{"dataset": "crops of objects in photos (Visual Genome)", "horizontal_flip": true, "activation": "gelu", "stem": "single", "projector_hidden_layers": 1, "residual_init": "zero_last", "lr": 0.0032, "beta1": 0.9, "precondition_frequency": 25, "max_precond_dim": 512, "adamw_lr_other_params": 0.002, "epochs": 63.8}
Rows from block 5 of a small self-supervised image encoder, named by matrix and row number. Rows with one number belong to one channel. Each number is 500 + 50 x the weight over its row's rms, rounded and kept within 0 to 999. All counts start at 0. Numbers have three digits each.
After each channel's rows are labels from the 100 images, of 14848, where the channel reaches its highest value: "colour at peak" is the nearest of a few named colours to the mean colour under the peak. Only what is clearly more common there than usual is listed. The data: crops of objects in photos (Visual Genome). In brackets: how many of the 100, against the usual share in percent.
# convs1: grouped (4 groups) 3x3 conv (model.blocks.5.convs.1.weight, 192x48x3x3, each kernel summed), inputs within the group 0-47
# convs2: expand pointwise conv (model.blocks.5.convs.2.weight, 384x192x1x1, transposed), outputs 0-54

convs1.118:453474510420478523469471500590519537597531503456494401509456528513543526505512514565520530555586455479454434502618618551492465597513517442509499
convs2.118:422433520511496539421400621416507462577552528403439519494617460621543523578633555494470553456486537530494499537499480589516529570488517481608500490481463562523434514
colour at peak: pink (34 vs 9.7); white (26 vs 6.1)

convs1.126:572568480531395645493531521460496555533422395468454474557462443471377505398513514461529489475518501481481509479502502528500524450465545497459518
convs2.126:597543514529591465471548496418495524512479511451582426388471452487504475540456433449487494546520507473474461438511560465515399529487544473477536469348487537389446513
colour at peak: white (35 vs 6.1); pink (27 vs 9.7)

convs1.178:478488463489484539399465445506539446534492508520448563536507502575554524454541435559485517546522604463552504650516545566532432479593443499485538
convs2.178:445548481497486461523473446434503580488550502474493475521383478412466467487565461477550409522487535400424523561496454511485479542521582537515571534496505477571511615
colour at peak: pink (25 vs 9.7)

convs1.76:554507454387496459554588492514483487605532485601474540476569505537498550511625458567497581460535502508488457535536569493457541523532582482495550
convs2.76:473571476441496584430501472518535588462650483450493472486454425505551502478548535553526506520434536603552435444407475558537492573522524593458564495453486537608609497
colour at peak: pink (38 vs 9.7); white (31 vs 6.1)

convs1.89:503485416517372504476502434503503402502562515484453407439543497475490540472575569574498513548437453568601450504485537537497520426463466491550544
convs2.89:512474528567387467479416511498515482397457519582388533530464539479403490458507472515474523416488546531549508509458453555488544482504593530470450571557435570469560495
colour at peak: white (46 vs 6.1); pink (25 vs 9.7)

convs1.87:389489493471472514560473527487457480473492524517471506477555469465488547516509495572453573535432377545543533440524399470493506413401460537600550
convs2.87:547501625497519445530504485547454499453500496515531559524523635428519587499517497467408518513480525416540330538481495491627495514443477467518495361561558546515486517
colour at peak: pink (35 vs 9.7); white (31 vs 6.1)

convs1.73:427528374419551528490501492513461497535406423422491547522510445497529531443489555578478442537498487507507523516603470510588429436422537457502509
convs2.73:511355496519528396569481562522350492520436472508476589479439450442557600502506462490545550580532523438394494502433544517581465495467382534453553551513484458461534549
colour at peak: pink (31 vs 9.7); white (28 vs 6.1)

convs1.104:399570457504547518488457477472498527614510530536506475477574530392475406499501465565436536484430516561463539427589507473495448433499465567520453
convs2.104:481542484542551568388572444436532573489510472517478504514438457487433598482533452488523542558506518479530506496461494496519500564541522458524526432464465492464476557
colour at peak: white (49 vs 6.1)

convs1.61:537503469514436522571555529506490403454415466497541454536565498466586601434383554411455546520386475515524472517484483473477519530468479470538503
convs2.61:489538516374571575421454462500506510497442412529444486507465544549570439500524530466503475496493553524506485535495467498485474489620564517457463493540489444526396539
colour at peak: white (37 vs 6.1)

convs1.136:463609530488494537461518458526491426530517489554558381521558535490475437535445496492462464581608553492506489425589553475523419493433432461507491
convs2.136:501402519494519542507467492466491503583441496441374452478468560504543495422549555502539456591535487510453421521526546482595439370508542552538522424587487466468517531
colour at peak: white (34 vs 6.1)

convs1.117:528537519487611531492517437422577466510559493558485435526460496470510427457521533460587434483491506479458490518594452519515477558409423502374467
convs2.117:501410572488529431445574470496487493573477515505580483499558479503493483574530498458445499443479469417473489524524630607418416642525570469456432508426515468484516530
colour at peak: white (39 vs 6.1); pink (39 vs 9.7)